python train.py --dataset="Sentinel-2 satellite tiles (TerraMesh)" --image_size=48 --activation="relu" --shampoo_beta=0.95
Rows from block 9 of a small multi-label image tagger, named by matrix and row number. Rows with one number belong to one channel. Each number is 500 + 40 x the weight over its row's rms, rounded and kept within 0 to 999. All counts start at 0. Numbers have three digits each.
After each channel's rows are labels from the 100 images, of 14848, where the channel reaches its highest value: "lies over" is the class under the peak. Only what is clearly more common there than usual is listed. The data: Sentinel-2 satellite tiles (TerraMesh).
# c3: 3x3 conv, stride 2 (model.blocks.9.c3.weight, 320x160x3x3, each kernel summed), inputs 0-159
# c1: pointwise conv, stride 2 (model.blocks.9.c1.weight, 320x160x1x1), inputs 0-159

c3.243:516493511464457471514488498463535495459489544559509464505483523477468536490507505496523534436415512506538499490548434480534486479521493438548461468447540537486498462508574526621519498496455556480434468477520457491523533487479524507550448503529450505459608513485485524567475496545460500483515574581524563447516467524445505498481392521542505486633458491473485492462415491502471534468542490488557496458482503599498485495568539482482495499520486502443531552454381542507507468480545531
c1.243:478474484434430507555433487467500476468445500455500487535486512551500526496470595475558480500400500494544489461500480500500500433495500474601439500487471500456500444509500559500561484500500500464457511493500418500500510500500516548596389478493500511535434500480500480558446478519444458500540500561506500500500443567500473421500399509571460420543454500514446500423500500500500543459507458500627500475474542500512500565548500500534497466500527466463526500546415500559512455504539500
lies over: trees

c3.222:414454525502460532458502509524514520500485501517519567497503536477446503505568517487527452560469585537515487534482567486509496515448474524552441461564487460557418460571474537516548474483467491526525543534472529454400516442494483524553516447498551492510498432533547508568512445593505446490489533510467505420538429519512510519449476531535555482562409493455441439509486474432404461454514469477510547565524470504502512474535462409500565537522494474474525497537493511519457525557501518
c1.222:439500500500439500500500439487540477515500459544511500452500527500500520500549537527466500500474500500557500500500529534460567500430474500500430500500518533534500444454408507493500410458530509478500539528420500500434452500509500500561485500500522494606417399554521518610447500617500456500500500522485489500440456500510519444448500500505500476580500461537480471461500508428442500427487500474567544482515510538562525500502500389532500591461551459500508500501586463500448500566493485
lies over: trees; clouds

c3.237:491446517476526473554508476523541491524528485483502479453427462524467434569510585462447506533442564477536562463471483421523429538553457518484515519492431461549557530515513513494522467559469489486466505449437534519499484449456507480530443546435472490569537509495507521496508501464524470512442552434479527486513486510502470441556563501554475491514505446490492518460408472485451497485584529473441542536480588490609577538527491533586485532492519518470467452520460472506422431449529494
c1.237:529469529481528500500506416500553506550455493500500448500479460479489473517509500530525500499442507447500502558500437494485420500500481523483454500486472493470447500528532578488427443500440500500500537500444494475452419500443439551441500554465466500456513500532501577500462500497548478500422487382453497565476500557500517533595563557551413500500500479447453452500500461500466500527452600500542523500500500502619433492492495452508563531412545506462449500500500520488554438444529500
lies over: crops

c3.92:533438489480438486440524458515491514544585488525446478482448534510484482522516482394507520513492526439505491500447501447505428575485416482424504416481535509474483547460498539540490474409412552553537464527516474503523493517510464436461473554495493499492463573469539523481571518419544499526435454473569467419514480526523540419499433464533464477487491515481520465527514561532530467504409512468536511510449457524463486542509444524490475445518516439511555509482571490507551535549495470
c1.92:508492500517379500446529429439535558505591576511500500500500460500586500463500454396500464516500503500442500430424500500500548471500446511434548500473557478502500500392471545500451492384462556500538428436500500498519500500487471455500500573500500500500435500425521500500506500411532521500500483437500491473535500563538497422560500500569500511536458500452500500468530551619488508486500500500500537592475460500476500531500542500446462500528500500460546500509500500500543492472500458
lies over: crops

c3.227:471506502464471518502498498533579557493483434513504482598400517489510519579433524457427413430536475509494497443491532532470528509497473495492555549518549451462505483463484565435486520536492538470579466481486504491513538511483458529528433536416464504475495528482508459604501525571476461524482495497455522456471504454451506462504470540598507499483525484491470517486500461527477462590544476490500603486547554386477446443533418487568512516503478483518527503490522515495456539454486510
c1.227:403567500500454500459520508476496518441516403458500466581444555500519527595528500506467500451528533500583500500509500500499534503463445500477514574504568500536500556500500516500492500500511547494473469462515444521555500508407448581500500500419474474465500500500500428599500581595444551462518452506500464441437491462486462500500471500500480462456500500445493472561444413458500522582489500495455624481528500472500500500531491513473533500499500505500485444402496500489478515500492562
lies over: built area

c3.76:490464470520484564498478460567480510558459537482537508508459515451560524516481487537606491392485572520500508481547499463533538532465424547470511400520464530451550498435390534495535480462481438501507496537469545498424481569537516498481512489544500503539525506521633495591482501437488538499530506565498491571457514553515500458448479468511466451548478527456516501494547501510525525454547508493489487493445537501555511447455498479547464495450481472452534503457532454461470486440582513
c1.76:467529500540435642500487500592438451568489460479526536449500500510500495500486500500537524500500536522477500530485497514541485500500418512500500468529516548479500525359388504463557458449500500518451500495506444432500500605449484500500441503575500500500425436546523438476500494458493522515535428587530519569496500469516500500433504495534414500552451503553573468500500500505516500496539450573488480500500549524526448500421469500500500500441493457486589519478500500466497506500500500
lies over: clouds

c3.212:482541542477546502540440521461401520549570437462442483467465456484474517513490453491478508497520418498474555470452478517450536465582448490479439514505555449496509535490561458509485471533522491515496469411467559556500536471500429493482509465442441498523497592536470549494558549498417467434531500522496507502514484454521478497427548465389475547485459459474463486599528472479571471471491492550491495498454575475542565522478516510553520534532486473570490431470448503485525489530487484
c1.212:469532517500507550483404513496406567472500435500500512516500526461447548489500436500463500460473500512399509461457500491411478517557516500500384500516500559432506578469548500536523454500521519478541501451506515497500500468472454459444500480500404430489475558500417500525489500576445500463554471500491500500500457467517500530500555500500500500449414500509488504551466437478500498442464562474500525496554560485569489501500444579579500500540557500458564500449500471500567460573557489
lies over: snow or ice

c3.54:488512554562490532510516463499524450533513512489487497491476487527558539536525530488454458462500494471495556525527530501533480477344553543523474541501490476549533541430421490534488485462513484461459468461504509507523501513542449523413481482508513498498452417523568511549549522518566492545557530583530473521551433523469456468529483522478522484533390479480532494490446613405577491425479482494424547487529484523534445466498458458468425434534515487468521524496539511497496529520444489
c1.54:488466568484500611524500456472551451500494469500500515500500451601556558545493488468500456514500500500500500500500489465642500453500500489500500529491460503500484560500500550500484445516508456503486487520560500438500500505549434449500451454612500530500500500554500523500500551500550544539500515500581528488500440487532481500516482461452500447450372495500500500471452562508590390500443500500438468500500415546500455500500500500550500469554524431551540453417500500535500486456548462
lies over: crops

c3.246:520426572480523555537528447443520521484603452567452475486531497519551495520480474438494544497498558510478548449508522507546542462541522513514465506535523508499504552484472482573480494479418536547564480500470540416439472504544475434536516544491438436485543447493474477548494520508344518503491516451454505490533475531443517562508508455510542471511447476482479457567492498529546489473541447562523559437490469459555513465533553528517504543474464498531429507545527505508524426455559536
c1.246:500500530500500624545500462469437486514580537547555498422536500569490448562500456476500579531445500500547470487500488494467531437573526500443500500529511456500408523493443506594446479534500509500537503481489500500515466451475470476500552615525455485485576481500463451500482430488429497500486475500484500546590500500500500611506500496500500485471470500499485459549500500561576520487511439500458492378513508500500585497500513534500429505477500497500533509568461504589534500500500530
lies over: crops

c3.223:465497568527517492530463470441548437514460530526486508516533449497541493484506495496457534434455470525497513513553482441595473464453470429518432501452532456463500449479499483483451542537496519499424491450589542539467557421503480466430505456484474483535527477488545471446447500533449450582518531536452456455449498489424457455545465481538528501527469495417496461462522488462574499508497512502462481531507526501536451546443474505507495464467550665476485530486510436485481480480550553
c1.223:500576500534575500579500556500500436532500538456500500551534473500620500467491500500450500500436500500418500500452496500500482456500527416500500572481500500553533569500466500509500514500431531401434467508584548522525541500538538555529500438459454500500521577522479500450489439500459443513508500500500479544536486500543537500500483507500471556483543503441479476443461500423479456531442531501478500500538500500595500491500400507503531500500500500500473500500500500523541614535532645
lies over: built area

c3.5:573491503523519492502464461524481553556557501422409573547493572520462463474558471498505456503477594483459482591458499499419499508520519406468453430469507532585491521514470497497415487533507521470460466491498518503472489460532515482483522537471463556483518468561463511442473476440524523464490473442473505535515509456491467501475498528491432572487514551523517378469448511504467472514518461470462500492445562551446556548480519508480506494507451464461578460481530514426423544483497558
c1.5:569461500453500495467530478500500498557542520482461535545500558500512500500570452500500513472519537433500567589490500470428435595503500470500488515464532520551500430500507500580495500540428532495500500500500516500500513500525494455541500500510500498446458500484450548491500500443540502508549436461500492565494453500509554448466541500582451567500441500524477434418561500500555452530500448526500572500485581516500644500429556500502455592486472568513543534500449503443500461435456500
lies over: water; snow or ice

c3.241:485450490499494548566475532553494505475515511539546439464487477472541499527454474499552528564533538535446550553558443539544431526450485605494483449575512520487424539499448503443477462514473495500543471473552505507425476475470478487542439518492433570579508551518516565508411523605527484509465501511555478541524491497504503564449563429513559496427512476473476435516442590486500422525511512546505419492511451513493521521447496503433549520543494487464468477482533509516487493474490503
c1.241:506486552536414616533484522500511534500525456603609439500463500528519456528500579466490500505542560500434450557500500531477492500500500581500546500500484553400502492551472509492402500482483590507532507608490471455439500500500462522500500458500500501561482575472500500500443500588470452531418528532500441500462526500500532475500557449543554500500510500486512472492500500517500500501495500500551444500523500550519500562501490524501550500500500534431457476483500500472641466497460515
lies over: water

c3.229:465533508537537489483414505462500534581510525497520455491536531536501520508461479520476470594556425509613497448470506513495497536503520581373517474486517511499542517515485462479568497522461497545534512465482466444528486548572503492464489480455442549607483484494544517491461428544472526474536535484465522481502558539585562489476464456446517473501417559521459486433546565498461471551564506457479543475466402446494483475452491527475460506471524493495554520538477543467519468467487500
c1.229:471500473500534482571433500515519536561486543583500568455494497509555458464500505500574457622500461590534465500485450500464467500467500575470529488552500497523500461509493500500500474500500500542583496468492512505463470487535500461534520496404446495488565500549505515541426367514501554518506500500409500500500517500500552462478553480490528495500383539546500500396500556479500500500500469553450500525502441490448547500560473500421500500491520500523553500529450500477518560456587543
lies over: clouds

c3.74:602482455483499545483520553484466476473519455502481502510470516531460550571511447457498529469488509460459450570542453476491424534462442479519454411515528506541486438524507504495482520496440538466444485561521516420524465490468442553525477462545489521584556501457534528565519498437493456578522579465488549493511519517456433490474413520501514459576548492462461525455536439487503463533433569506552514481531465532408498468478564510507475545476525424509446459530556509462500511469464520
c1.74:595500451482500500433500563504488435448444500500589556539490500500442591500611500500482500500454432452437471534479471472447500519451497512500478500500577500438448446531491563482500504451413500454494500580520432436490489477470500566500547483500486457553547525500500500512571500485455416500500568438550526439460467507470469517498443502500500490576608441491500540500539462500500458500500500441500500562500491500501533449466500482457441500500500455546500500474589500456500540500470500
lies over: water

c3.70:471413501489533407449437461514447506545499513530453523599441492469428547436548468511503545559483527470463538536443506476567551499549432454465494491482505513561498578483511448490538507486556490460548463567442452542443456458490494486500482538477482476524549502470524528522536496524513515461560526551470519508442432521484553484540444449515543544459481485474506419452431478424491513549578476521565488511527449521557483449548507488462507482533503561461514446553493450468475505498463454
c1.70:550454504500500406563473500509500507500488474437500428490500500593500536439561500507500545485481576493500500500388503518531500498602392484500527493500500556489464578488526485462568468536578590427500457500434492472500494458500547525479456500475430441551500500464495500534518500513471515473500500500533546589494416500500517500500500454509464446500500500488500529495453500452500570581529472500518481456462460500510532500500545478500475500418500437492500500565370436509468529500555474
lies over: trees

c3.107:475502493524555461518583531519413524487473458497452542458554509486471499513488507480524472489446499493570533502448457444481484448520435482486519507408474486480608525484476503494490560607571467557555495521485494567462504455469509505475528479560503474579472560499512506483520479429436440521534470460478582520467524471450504440436505463444531527481472486494455518517510475512537488488506509462480544502522471473514545571504422488598533497502488475451571550488376523520468491537440542
c1.107:500500500500525544538500527500511488566443511473500579468528555459566500520586500500500500453526500533553528486510500500449412500500423560446500500471455453469500492462496512446545480484500485500500440541500500617500500417500445500635537427552474500588480501465500504500585529559500497500500476453476513542440532541500500529496500467500537500500495546493487500534500567477476447500439500460500506498506590410491500508504432435500442500500508504500477500578388566473456492500424549
lies over: trees

c3.27:479383445417513432508464503466490470443469507528465538484540499479413500463444441418436513493512577537472454442535499482503476496445523500510477491482420561515477497525481462528468513530512552553560539620527552516593507459515530551540556586481421468461502401529454500519491419531542512463481522515517509461530462520554454511491489520480509463533543477532491469475480519481553489571489599510528512487470493527498494536483457522544545507450481486539479516487493469539456490456487519
c1.27:446500469541559455499500434446404454526531470500477499500500575500502500544462475442543484523573512500500471436500498500570500451545553500505494500500500423500500523480500500404481518500524514504499503494485500504600548422581500500567505626510500410500500461487500500489500500500574483448500418503500523500589414501500500500555546500466500500493500500496464447500502469459552479565500553546469537427429442488500500500500488438580503532500457407482500500500500500546524389512500463
lies over: crops

c3.162:477489501581578467439483469560493543468496560506427489515513453476490531523504448528527468551493511451537511501561459505502439486521612485455481533454467554509417582456504522567478511467555435464432529460557558499445487472514554518416508451482483537479504559631507468519487570543438451476501491503499499430529480496478501536538476519469504487567540511474472474550507561522532454475497506479488456486501550514455501475482532439564538475527508472462448522456439484493456489426555498
c1.162:416500500584499500500507500572524432479500500502500467499462458500455559506500523500563500500500500500592484473500483487500473452482604404500444518500500483500500531520500500524500482555508540500399560458500483500619550487500552523520500473500547500494500587518502511516500500589440500549518491558453500467439515435500500444500415522438555500500513532500495500562500455518473458554493500571509436505535509416443469436488600500542465479539505453417500446490494450458559471465533465
lies over: built area

c3.73:508462528459552487492478509568499519486550563546482447444504495528512475461517529465473515509493467561511481499506504481517506585448489516442504478522502423497434487514497530519542523528487443551454482441375547472445518438535509541413476564482566444560496452513478415518458511518524482500456525498488497478520507531583494578556536503492559456440448562471450560515482462506410452544432508502545516527508538422529522548398483523511479569532502496477529504484485458485548499483544562
c1.73:512549549452541503494470520621500500459477571433460511444470500485500487500486481500519557500453479559500461534500500500514500492529595559508528500540422513500496564500521500582500530530500463469500477500498500515493446494492512500500483559437569395500500500500506406500500432529463486444598510477517500500519500547578487490574544500451559541500489531505471481500507454500500500504500456575500568503491500402500445478500500545477471585565483471413578509450493500491500618500531568
lies over: crops

c3.305:483418474502485596493486498485516532506495477474453498547458537509519507495538524375483519448588424485495554431510436517520526432496513501499504476486409522504526487480460524493411553569486470502503548506448489492531529454467475513408535497481499432480473515505472495446468573475513475495512528474496475463478557514536509458512490447547562446479499450489517472499581510545524503501428524552485491443559470559433457437513620412507491529491470551563494510543438481505461530507524526
c1.305:475441513453504537500527486512545500523454547500489500441413449571505557500500520516500607465560444500500441552500469500504533532583573516448472473495500500449506542477493500438474545555510500500500594440476459519561500468487437584370514460485476426562398537513500500500482500514522534523500500482516522500480544559500500500500457500587527454500545500534504607566500500541500503522500515500500476500500500500500487429500523445434500500550492500500441567544417448458482545500500551
lies over: built area

c3.193:533476511473530567570474491555476455572535518491437528475555525397567495532512521434504536511483504527434482490498482503464485561515583543544476565546485521483573585425474469546517494549484506500494488535498503488502514464497517505489463497546405470478452454576544521558458487402494476560515455445552579475539559504481489515522487466461488477474620476525512515544511468548496508536482441453476553482405484454508517555498489503565520475477454487460453482548485505547498563506484483
c1.193:562551563467500500571441500500500454500500483500452562488537640480523523519442500500487572582476500603450440496536500529507440480500500500496437500505539555564535537519486412500494500500442525504459500571500500544490538418510500567520511500564469475461500500500574541588422509500507489500558469542506564469529500580440527500500538532500573518433500500575500500562472459500500463469499465447500500564491500489500575578551500500500519497500472500508500503544490493500424537552458493
lies over: clouds

c3.64:494491548471503533490555510479525565515427539507470510508524522441431509426508539464456475442462532474490487513522455447411514487523451502496461489496451533433486535572521429527450501376499505529489537501511487484499441503525493491535557501433460520523502457515552474431546514595423555549452517496522495504570465455523435505517490505486514468550482515518471444476490465470431445491466450448552516502516470500505556524495401462539554584492441510565495580556511475519490491515469582
c1.64:500480567500528564500555448500500500484431490492505549500553572500431500467500595480485500500500500500500455453568500449429500488500500447563494600500569493487447485560495518550434479413500500500532560467500523524450491542430468500577538469502363500422542435492555460500520504500500583500513457518482502527525441446565493465514451435500475442500500506452444484548528500500500505532500500500500500507500522500532500587510482427476500419500429460500491503500536454573500500500500582
lies over: water

c3.122:408493481509473538552528578560572513457517441552523510428454552518500509522466571490501531507465467540519469454476493470506497508480456503468485498435526504561506469567481501530558521496451491440496467492550536520486485534576458546504485507498493515474520486627446536506471581639498472440432501503565532489528440520551490569486535554496435515510484514453534480547506512441480483490508460465526533474511538485473468572475470535532503504428512502475539441452460461435490425561468527
c1.122:455535464394517494587573581500500500500500441500500516500496553500466500500500526445510508645519549549555500463381500480555501490500509500447400503402500491438557500474500500500600500569500500500500462474543500500520460522494500500569529507468500465560481505547430506521500533500500500440428527499495500500500500500500440525500465456500500500500500437505510500483500437433425500442403558476565463469500520565485543500530555500496423555477498486528500500477500537500470500446453500
lies over: snow or ice

c3.13:521482554491501540495469425496433528492535411549450513459480534526503423420549464511488526528477499466504497419461521508446385500478505477426450411488473431558483572512492509480466554468493491445465408517459569458526479522519503558493433432410483486445503537480520581464485527503609477570514519528510532513450433535531472506455460500579476491466476496542461510511497487466487466515480504514508472461546520482492502482499458482536472566510574481454486543434470481496470512515523494
c1.13:491500500500500500444459402500448500500593500500517500500435474486500500500548500441531500510505500426500500500500500535500465475500500425500450500486527402449500485505513532418532551442500500376464422525481579460552504500518500554500500417495500500478481500534500553476500634566500500549396500500519466500466500500500493500450440439462477432464524421506474504526554446500500500508498506421500570499566416452504500482490565500479500500500500514435484517586467479500410500500537502
lies over: built area

c3.29:475500516434596438522471531557493549461464500478518502533469502444525553473525426487478530415507497446476513495495464484509517482570467495474538449568516499482538512489511473501541439399490466420501501509458520505475494542535510553493540493543496434485580524556516477504419522470498496491457473603558453423485476462451503507463505575555468508578404458493566501478521504472499526583467486525546491473473504513493506472550444507446485479536463450454464454534494433513455560526578451
c1.29:473481500500500428520513490597489493500500500500611552511500500392506500487529500482478453414512477432483500500537475490500500500607442419493465500562561480500500500484500449475465433388500500497500553500476578473500569500519500603569500498500500500491438500546500536517466475500504500497517500469504500500500523372471500422403470500453480531500497431474616502534595456449500520500469493500500500513512500499542500446500485504500500533500500500445510423500500446563500497562531500
lies over: crops

c3.83:456485529496515482541519476552539476515489430466474559467564509440497525527462465473487492449478549466517485563561506527523422529504486520470506453470571406546499496473521530486523519481543444535523465502547564507505534430463518555511476456467428568560494447498460541548509498550473492493545458471524493499481569508487469488495476437526583530485508506480454526534514642532509467454378472529418530422480497499526537524546490462451549540465539521428536428469477521507489483499452458
c1.83:500535500471485520500536450547525529500441452416500561402573509491500500500500525500436490498465517500500500523441527500500523547536445555500500500525500376484500424451554395477463500518604500562548463467500535500500550413500586520476449495500417531500444500500454500511476500473500501604500500514493579512522498447465544504549453492446516579500546500456500549577435549573498500498500511500439495490500500500588500559500497454480500527444499458461500515534500500545545500450471500
lies over: snow or ice

c3.35:539471484468497559472453580485496540533496557523397520501505517448501536570571505596548504479507462493545520517472482537495473472542551501445506499466552502478466411552503490441479464438543489501512438449434506482443487520461504506508494449518470465533531525561604473426505476486500438431502519499506522469450459477460504573551469518503501542524419535456509466569558521518442515428517492507470456502514565463513429523554500479514552510463449572458541476393464518509476495480518522
c1.35:476450499500414451500442500514530500553577500500435554500546564453500513550500515500583441494479622561538462500440478549561500545525515414516500499482494501510450454489607504391553592474564514488500481521420503553440457365500472434438539500500451500555500500440530484503500474459467500500500500535500495500500464500492517510593500500500500504500509500500450500523503500497488500500594491490520482500551504500493458545549500500535480578500492553557500461486500500499500512432538500
lies over: clouds

c3.9:488509477482462509465552524517478507497556500508495491573503451539487504477498520410531490491559548531531567519464480537534524477480416557455437540519522506600481525524477546497535525502517463604577510482460492513469499480507472526506431509519536517522559571478564484481448510473493479422509542480483536601435509509472515483557482481442469549521466449503508466429471479546519513557501449496501469454504549590628466480509466542458494528398535542475502500507479584493506513500413485
c1.9:540486495554445491567561595431500413500507531487501500515514500500500436535528500411537500409486599500459514500500500497536511538461459517513500519500499490500480465667500486500523500500539533577500500471500498515500548500497420466500558443411590533500500507467575550484500427500444479530492481500434552500500500487500568453500500500458486458500500417500503503480434535500446500500438500494496509489419514500566408394528500500500500441461500519500461500499500492523495512486500432
lies over: water

c3.41:491532457486582499545514458444547485460522473479506412489490519508565611551502507486500550516486485525509564501516476504534525515469492463524538465542539505568450545556498502506463558456458535533537493502581515518438457463486505467457496490486507454488490494489442491491442511469467556482469543489514467481451531534521420508544393472465487403470486538467505486475504467585534466560517569541493535502495479457481453472445456442556563509470394482534552517422500447567541533505537572
c1.41:477521510457520501535500500443552500445496499500450500500499453500591566500510536492500500432500511500500500507438541423488440457490501457550513500492536480574498500533518500534553500500500512500500500492547611567500500403465500436556500500473500500451547579458525496500455466464431549453442500507504500406466500619500421453511500405467439500457499494474500500500454481568518500500500548500500500500500542458500445500434482514481452469417422517472533500479573509583522558441500582
lies over: trees

c3.195:509522464554503454566493507480430507453506514485423486411453478491472515508488498475504482524526454530436416496457475492449508508401476487523510560489503500600525560460481523574463513463507518492577497534561510443487510490468505455514463489485529517471530528584448426519537554501490455440437517473511510446549427519516503546563460492562488501512521467518486569532472458499463548438583507514443503503433459442488555541559450532588526472466515419481532460462494498486496475522457430
c1.195:476496535538570458573517475455386500461500537515503397500500500500500497509500504526501469500500488500473441448500500504455500584441500500508500500538529610532470477517500564544454487425500589445547486519519500495525521466447487458587500472446500500493502500605480566549514528516537529512619585500500500414485568530574500541500540508507500534492506434489500488449500569500473490500500500500514500500420500427510532564562500461505500532508505500500477559472463452583500500510477416
lies over: snow or ice

c3.88:482518470495426455492497491528597561504559430529452487498422539513510455479514494541450467470522488561483505472507473462530485507549522494611474509462522393507471488452477501550471541466473482528533553446539555603549510518528470493531596481415492471421446511514480551444468553496509590497521524482534539411501485523500479560486426477555500521501550495509509518477497459439535523549467537479528476440530494543535475523454468482527517498480419481467473476496477412550494508487461458
c1.88:514532496466464465460534410420581560500500514500455473500450550500507500571484463500525446491500423499528587470457484505538518458500500496565431522468500409500429498500427469500457437500483471465560500500438536500498500500536403489500628468449483463470463500500499500430500572513484553492461500500500521415500543500514473525565458456574500464500500500500549494500446527452500500539480532482593500500522500472500438450537427466500488500500441526444500500518489457465523503477528385
lies over: trees

c3.52:508548544530533468510477488542548455491544591414526508470506524507476461452523471480502425523423517480500502535452514511528560502468455456488538472491477484563534505503482509467529547441501519519473473435533541517521447564507458459593600525519552522506566478472488518490508501548472474434513525487514494498438479474459467529489457453474466495549499599533520474514489513497439484536508487476455468474614497448499482451492579490594514505502460519469530501481574486441499367495600521
c1.52:449542532517449484485491497500477506500499500500563534541492495526482483499500538446480500537475498545518479500438557420500572502483514552428443464485500577537483480511488532535531534473484503500474461501480467457521461591471587544459528509588418500461500433454500456580464500610471501500546500547473522500500500539500500522458420434421520467512500557573534500529452463481500416500495534462460453526592506500532446504500476445558459500430500434456500464500526567414434541500500527
lies over: clouds

c3.119:575512457494551492557509484519474522507477538506478531537492471478472530519513482490422490516497463533486508499540494497541537547552542509480463426479527531427580541486501447522491407514507475546520526525498586497552525435467431514510482480436456558433497510510529536423566526574475409564467473471476496493502496485425456480464494452519435534528494584542500494472554465514478566435495426557516525456545521590478498507471428523495510505440521525459443560459530417562482506507552493
c1.119:500500483500482547494500568497428500466500489504485500522447500500500522473500457447500589502502499405499489500500392570542500473466500502500448415500470541463597545500500538471500500551500498543481500398500508476500564519485500500548515451424500524518408474510500456500525520522488481578400500471474596534500500500602534454474465500500409475509463572500434500440527500534444455451500500502500583500490500500479547546492500513487500500500500500400500568449433485500474500395506500
lies over: crops; built area

c3.231:444498469558482508526525546519536533421468520485565533401481504623531511437518579500513450560462500476492514446499466494559525458428493441479543549475482539489464481502509503481524536481405498549470506453511485427453529538494487467484538595493461477501529468576418564571421453491451490501510498477557481543496559469538457498531550550490436473529458514504489496472503494425569523537542451482513427450470519509510509506478496487471475412489517527498531519580468506465509503497501558
c1.231:500500477525504489504500512500520500448500500380500504439495494557596477565544534500500448546441557513505500448500489488500483446519500474500500558501464557561573479500489542405500556460405458500482500473449500500419495580475452438489500517500411500522546500528407561563429448532535500500500485499577421551507500430568474484507499487514500500513445521409458474587500491500555500500481504481459470500491412562500500500469504500417467500537500500500484573465500495526500500430506500
lies over: water

c3.169:520427474574514573525455496477468493493513456549448493498480512480545493479507504464538499462459473348537465481483515464502486448524504498452454461495518545430566533539510543549456503497496534470486477454394511472502483522518469524508427505451524441469484456573503466485482509553458531558490506538511491454521544566594465491415488559484497512524450489469507506562580475482470548444514598523531472468538503427478487524560536520528561476546468500488451508496526434480490514537401489
c1.169:500500433631461500560503464469489482410466448500453500590547517538549500451500500500468500500533411500500451448510500466500453466500500501396477500500585500400569500453500583500457500493492482491558500500500500456500500470500502500500503605415500400500500473573442500446500446581489528500460500465502441500500520567606490500469500500500527500555511500500486525593540450480523467439500608430500473480490485463501485491538464505500508503500525506500478500452500519500489500499525500
lies over: built area

c3.56:472483495440546512467522525596486532503539606517530526519510486531414490466596484510541536511464464511510489602497442498556465493522482398493470488554524499492453511437532475547481456499465476521484464526470507546476541513509526534476516550463474522416575535430430464459508447499492454422497540459501478510546466503498467518475444506462479410472457535535493496537471541485505472526495513495464508463476529586493448571474454474552505483537448498456614466533430470552517491511482562
c1.56:498449500463474594482542500546506511500500554445554500447500483500500447448500411426533481500500500500486500500538451508546444522503548449508562357505561555442500501500500605520435460500459512505516437526462414581511500529518518415500500500462500525418523500492447500513447500450587500500462500488469500547500500500454439471469500500466500411575431539562500523500500500500540500500532500500500539544500516552500473500525432500500500500500469500477564406454500541509576500500447558
lies over: crops

c3.235:513459517501490544435506606492512490494483491439527500450514437493489549518516488457494558496519443473460564500506504507486471498554447454542353533530517523458519521485492514490497569504478488499552567523491475519474522499500522466476450484509451480504515570455528447430428480504452442515547473473521490464607473555501420404466548536474485496462436574498550456464523543515501488499596508464517551482500529502512501407424543499469467504491477455509526441498503524414559564498507496
c1.235:500418486523500477453584500500546480468438503500571500471521450500500561555543500519555477500559500468403537500500617500599500448612491511500396500500528472456500500572537560486547505500500500500515520465446505510496405500498500461490547525557456451489500583515472489444500485545468393511500470448579474527587472552519563500530500500500500479478515492500500500500500500536480511500520481500500500486500538556500436443428500525510500494500484545551538407457483526495406500500525501
lies over: water

c3.312:491456481477521486497424440542493495501526490490485493534545570505527568580478530471467472517579465430435488490465464524516475516531545570426519493499450433494479537536491560530382533473503541537572507451465510431514485485425475546497600529436482473548487539480507525504557473464514461508489510466529603547508468486508474425557479492539517516528504550515573509559565467522538507535485499488515530531503556557441546469560496530605476436493514488484456508485494534485449513451470468
c1.312:500542486500500417500488500487469500500471561452509496522555508468570549501402424500511500530517500416500518500415450500497426446500500529500428500448484484500528441591531558508446483500477500527506450500508484518522479487430451508482459500463500500500483500500485513485500472455505456483438506571600579456521500488465500500500594506500419439482450602500598594505499481500500486567538500500500482528484526563473512487500515500544467500456532478500431452433505500500402500397468494
lies over: water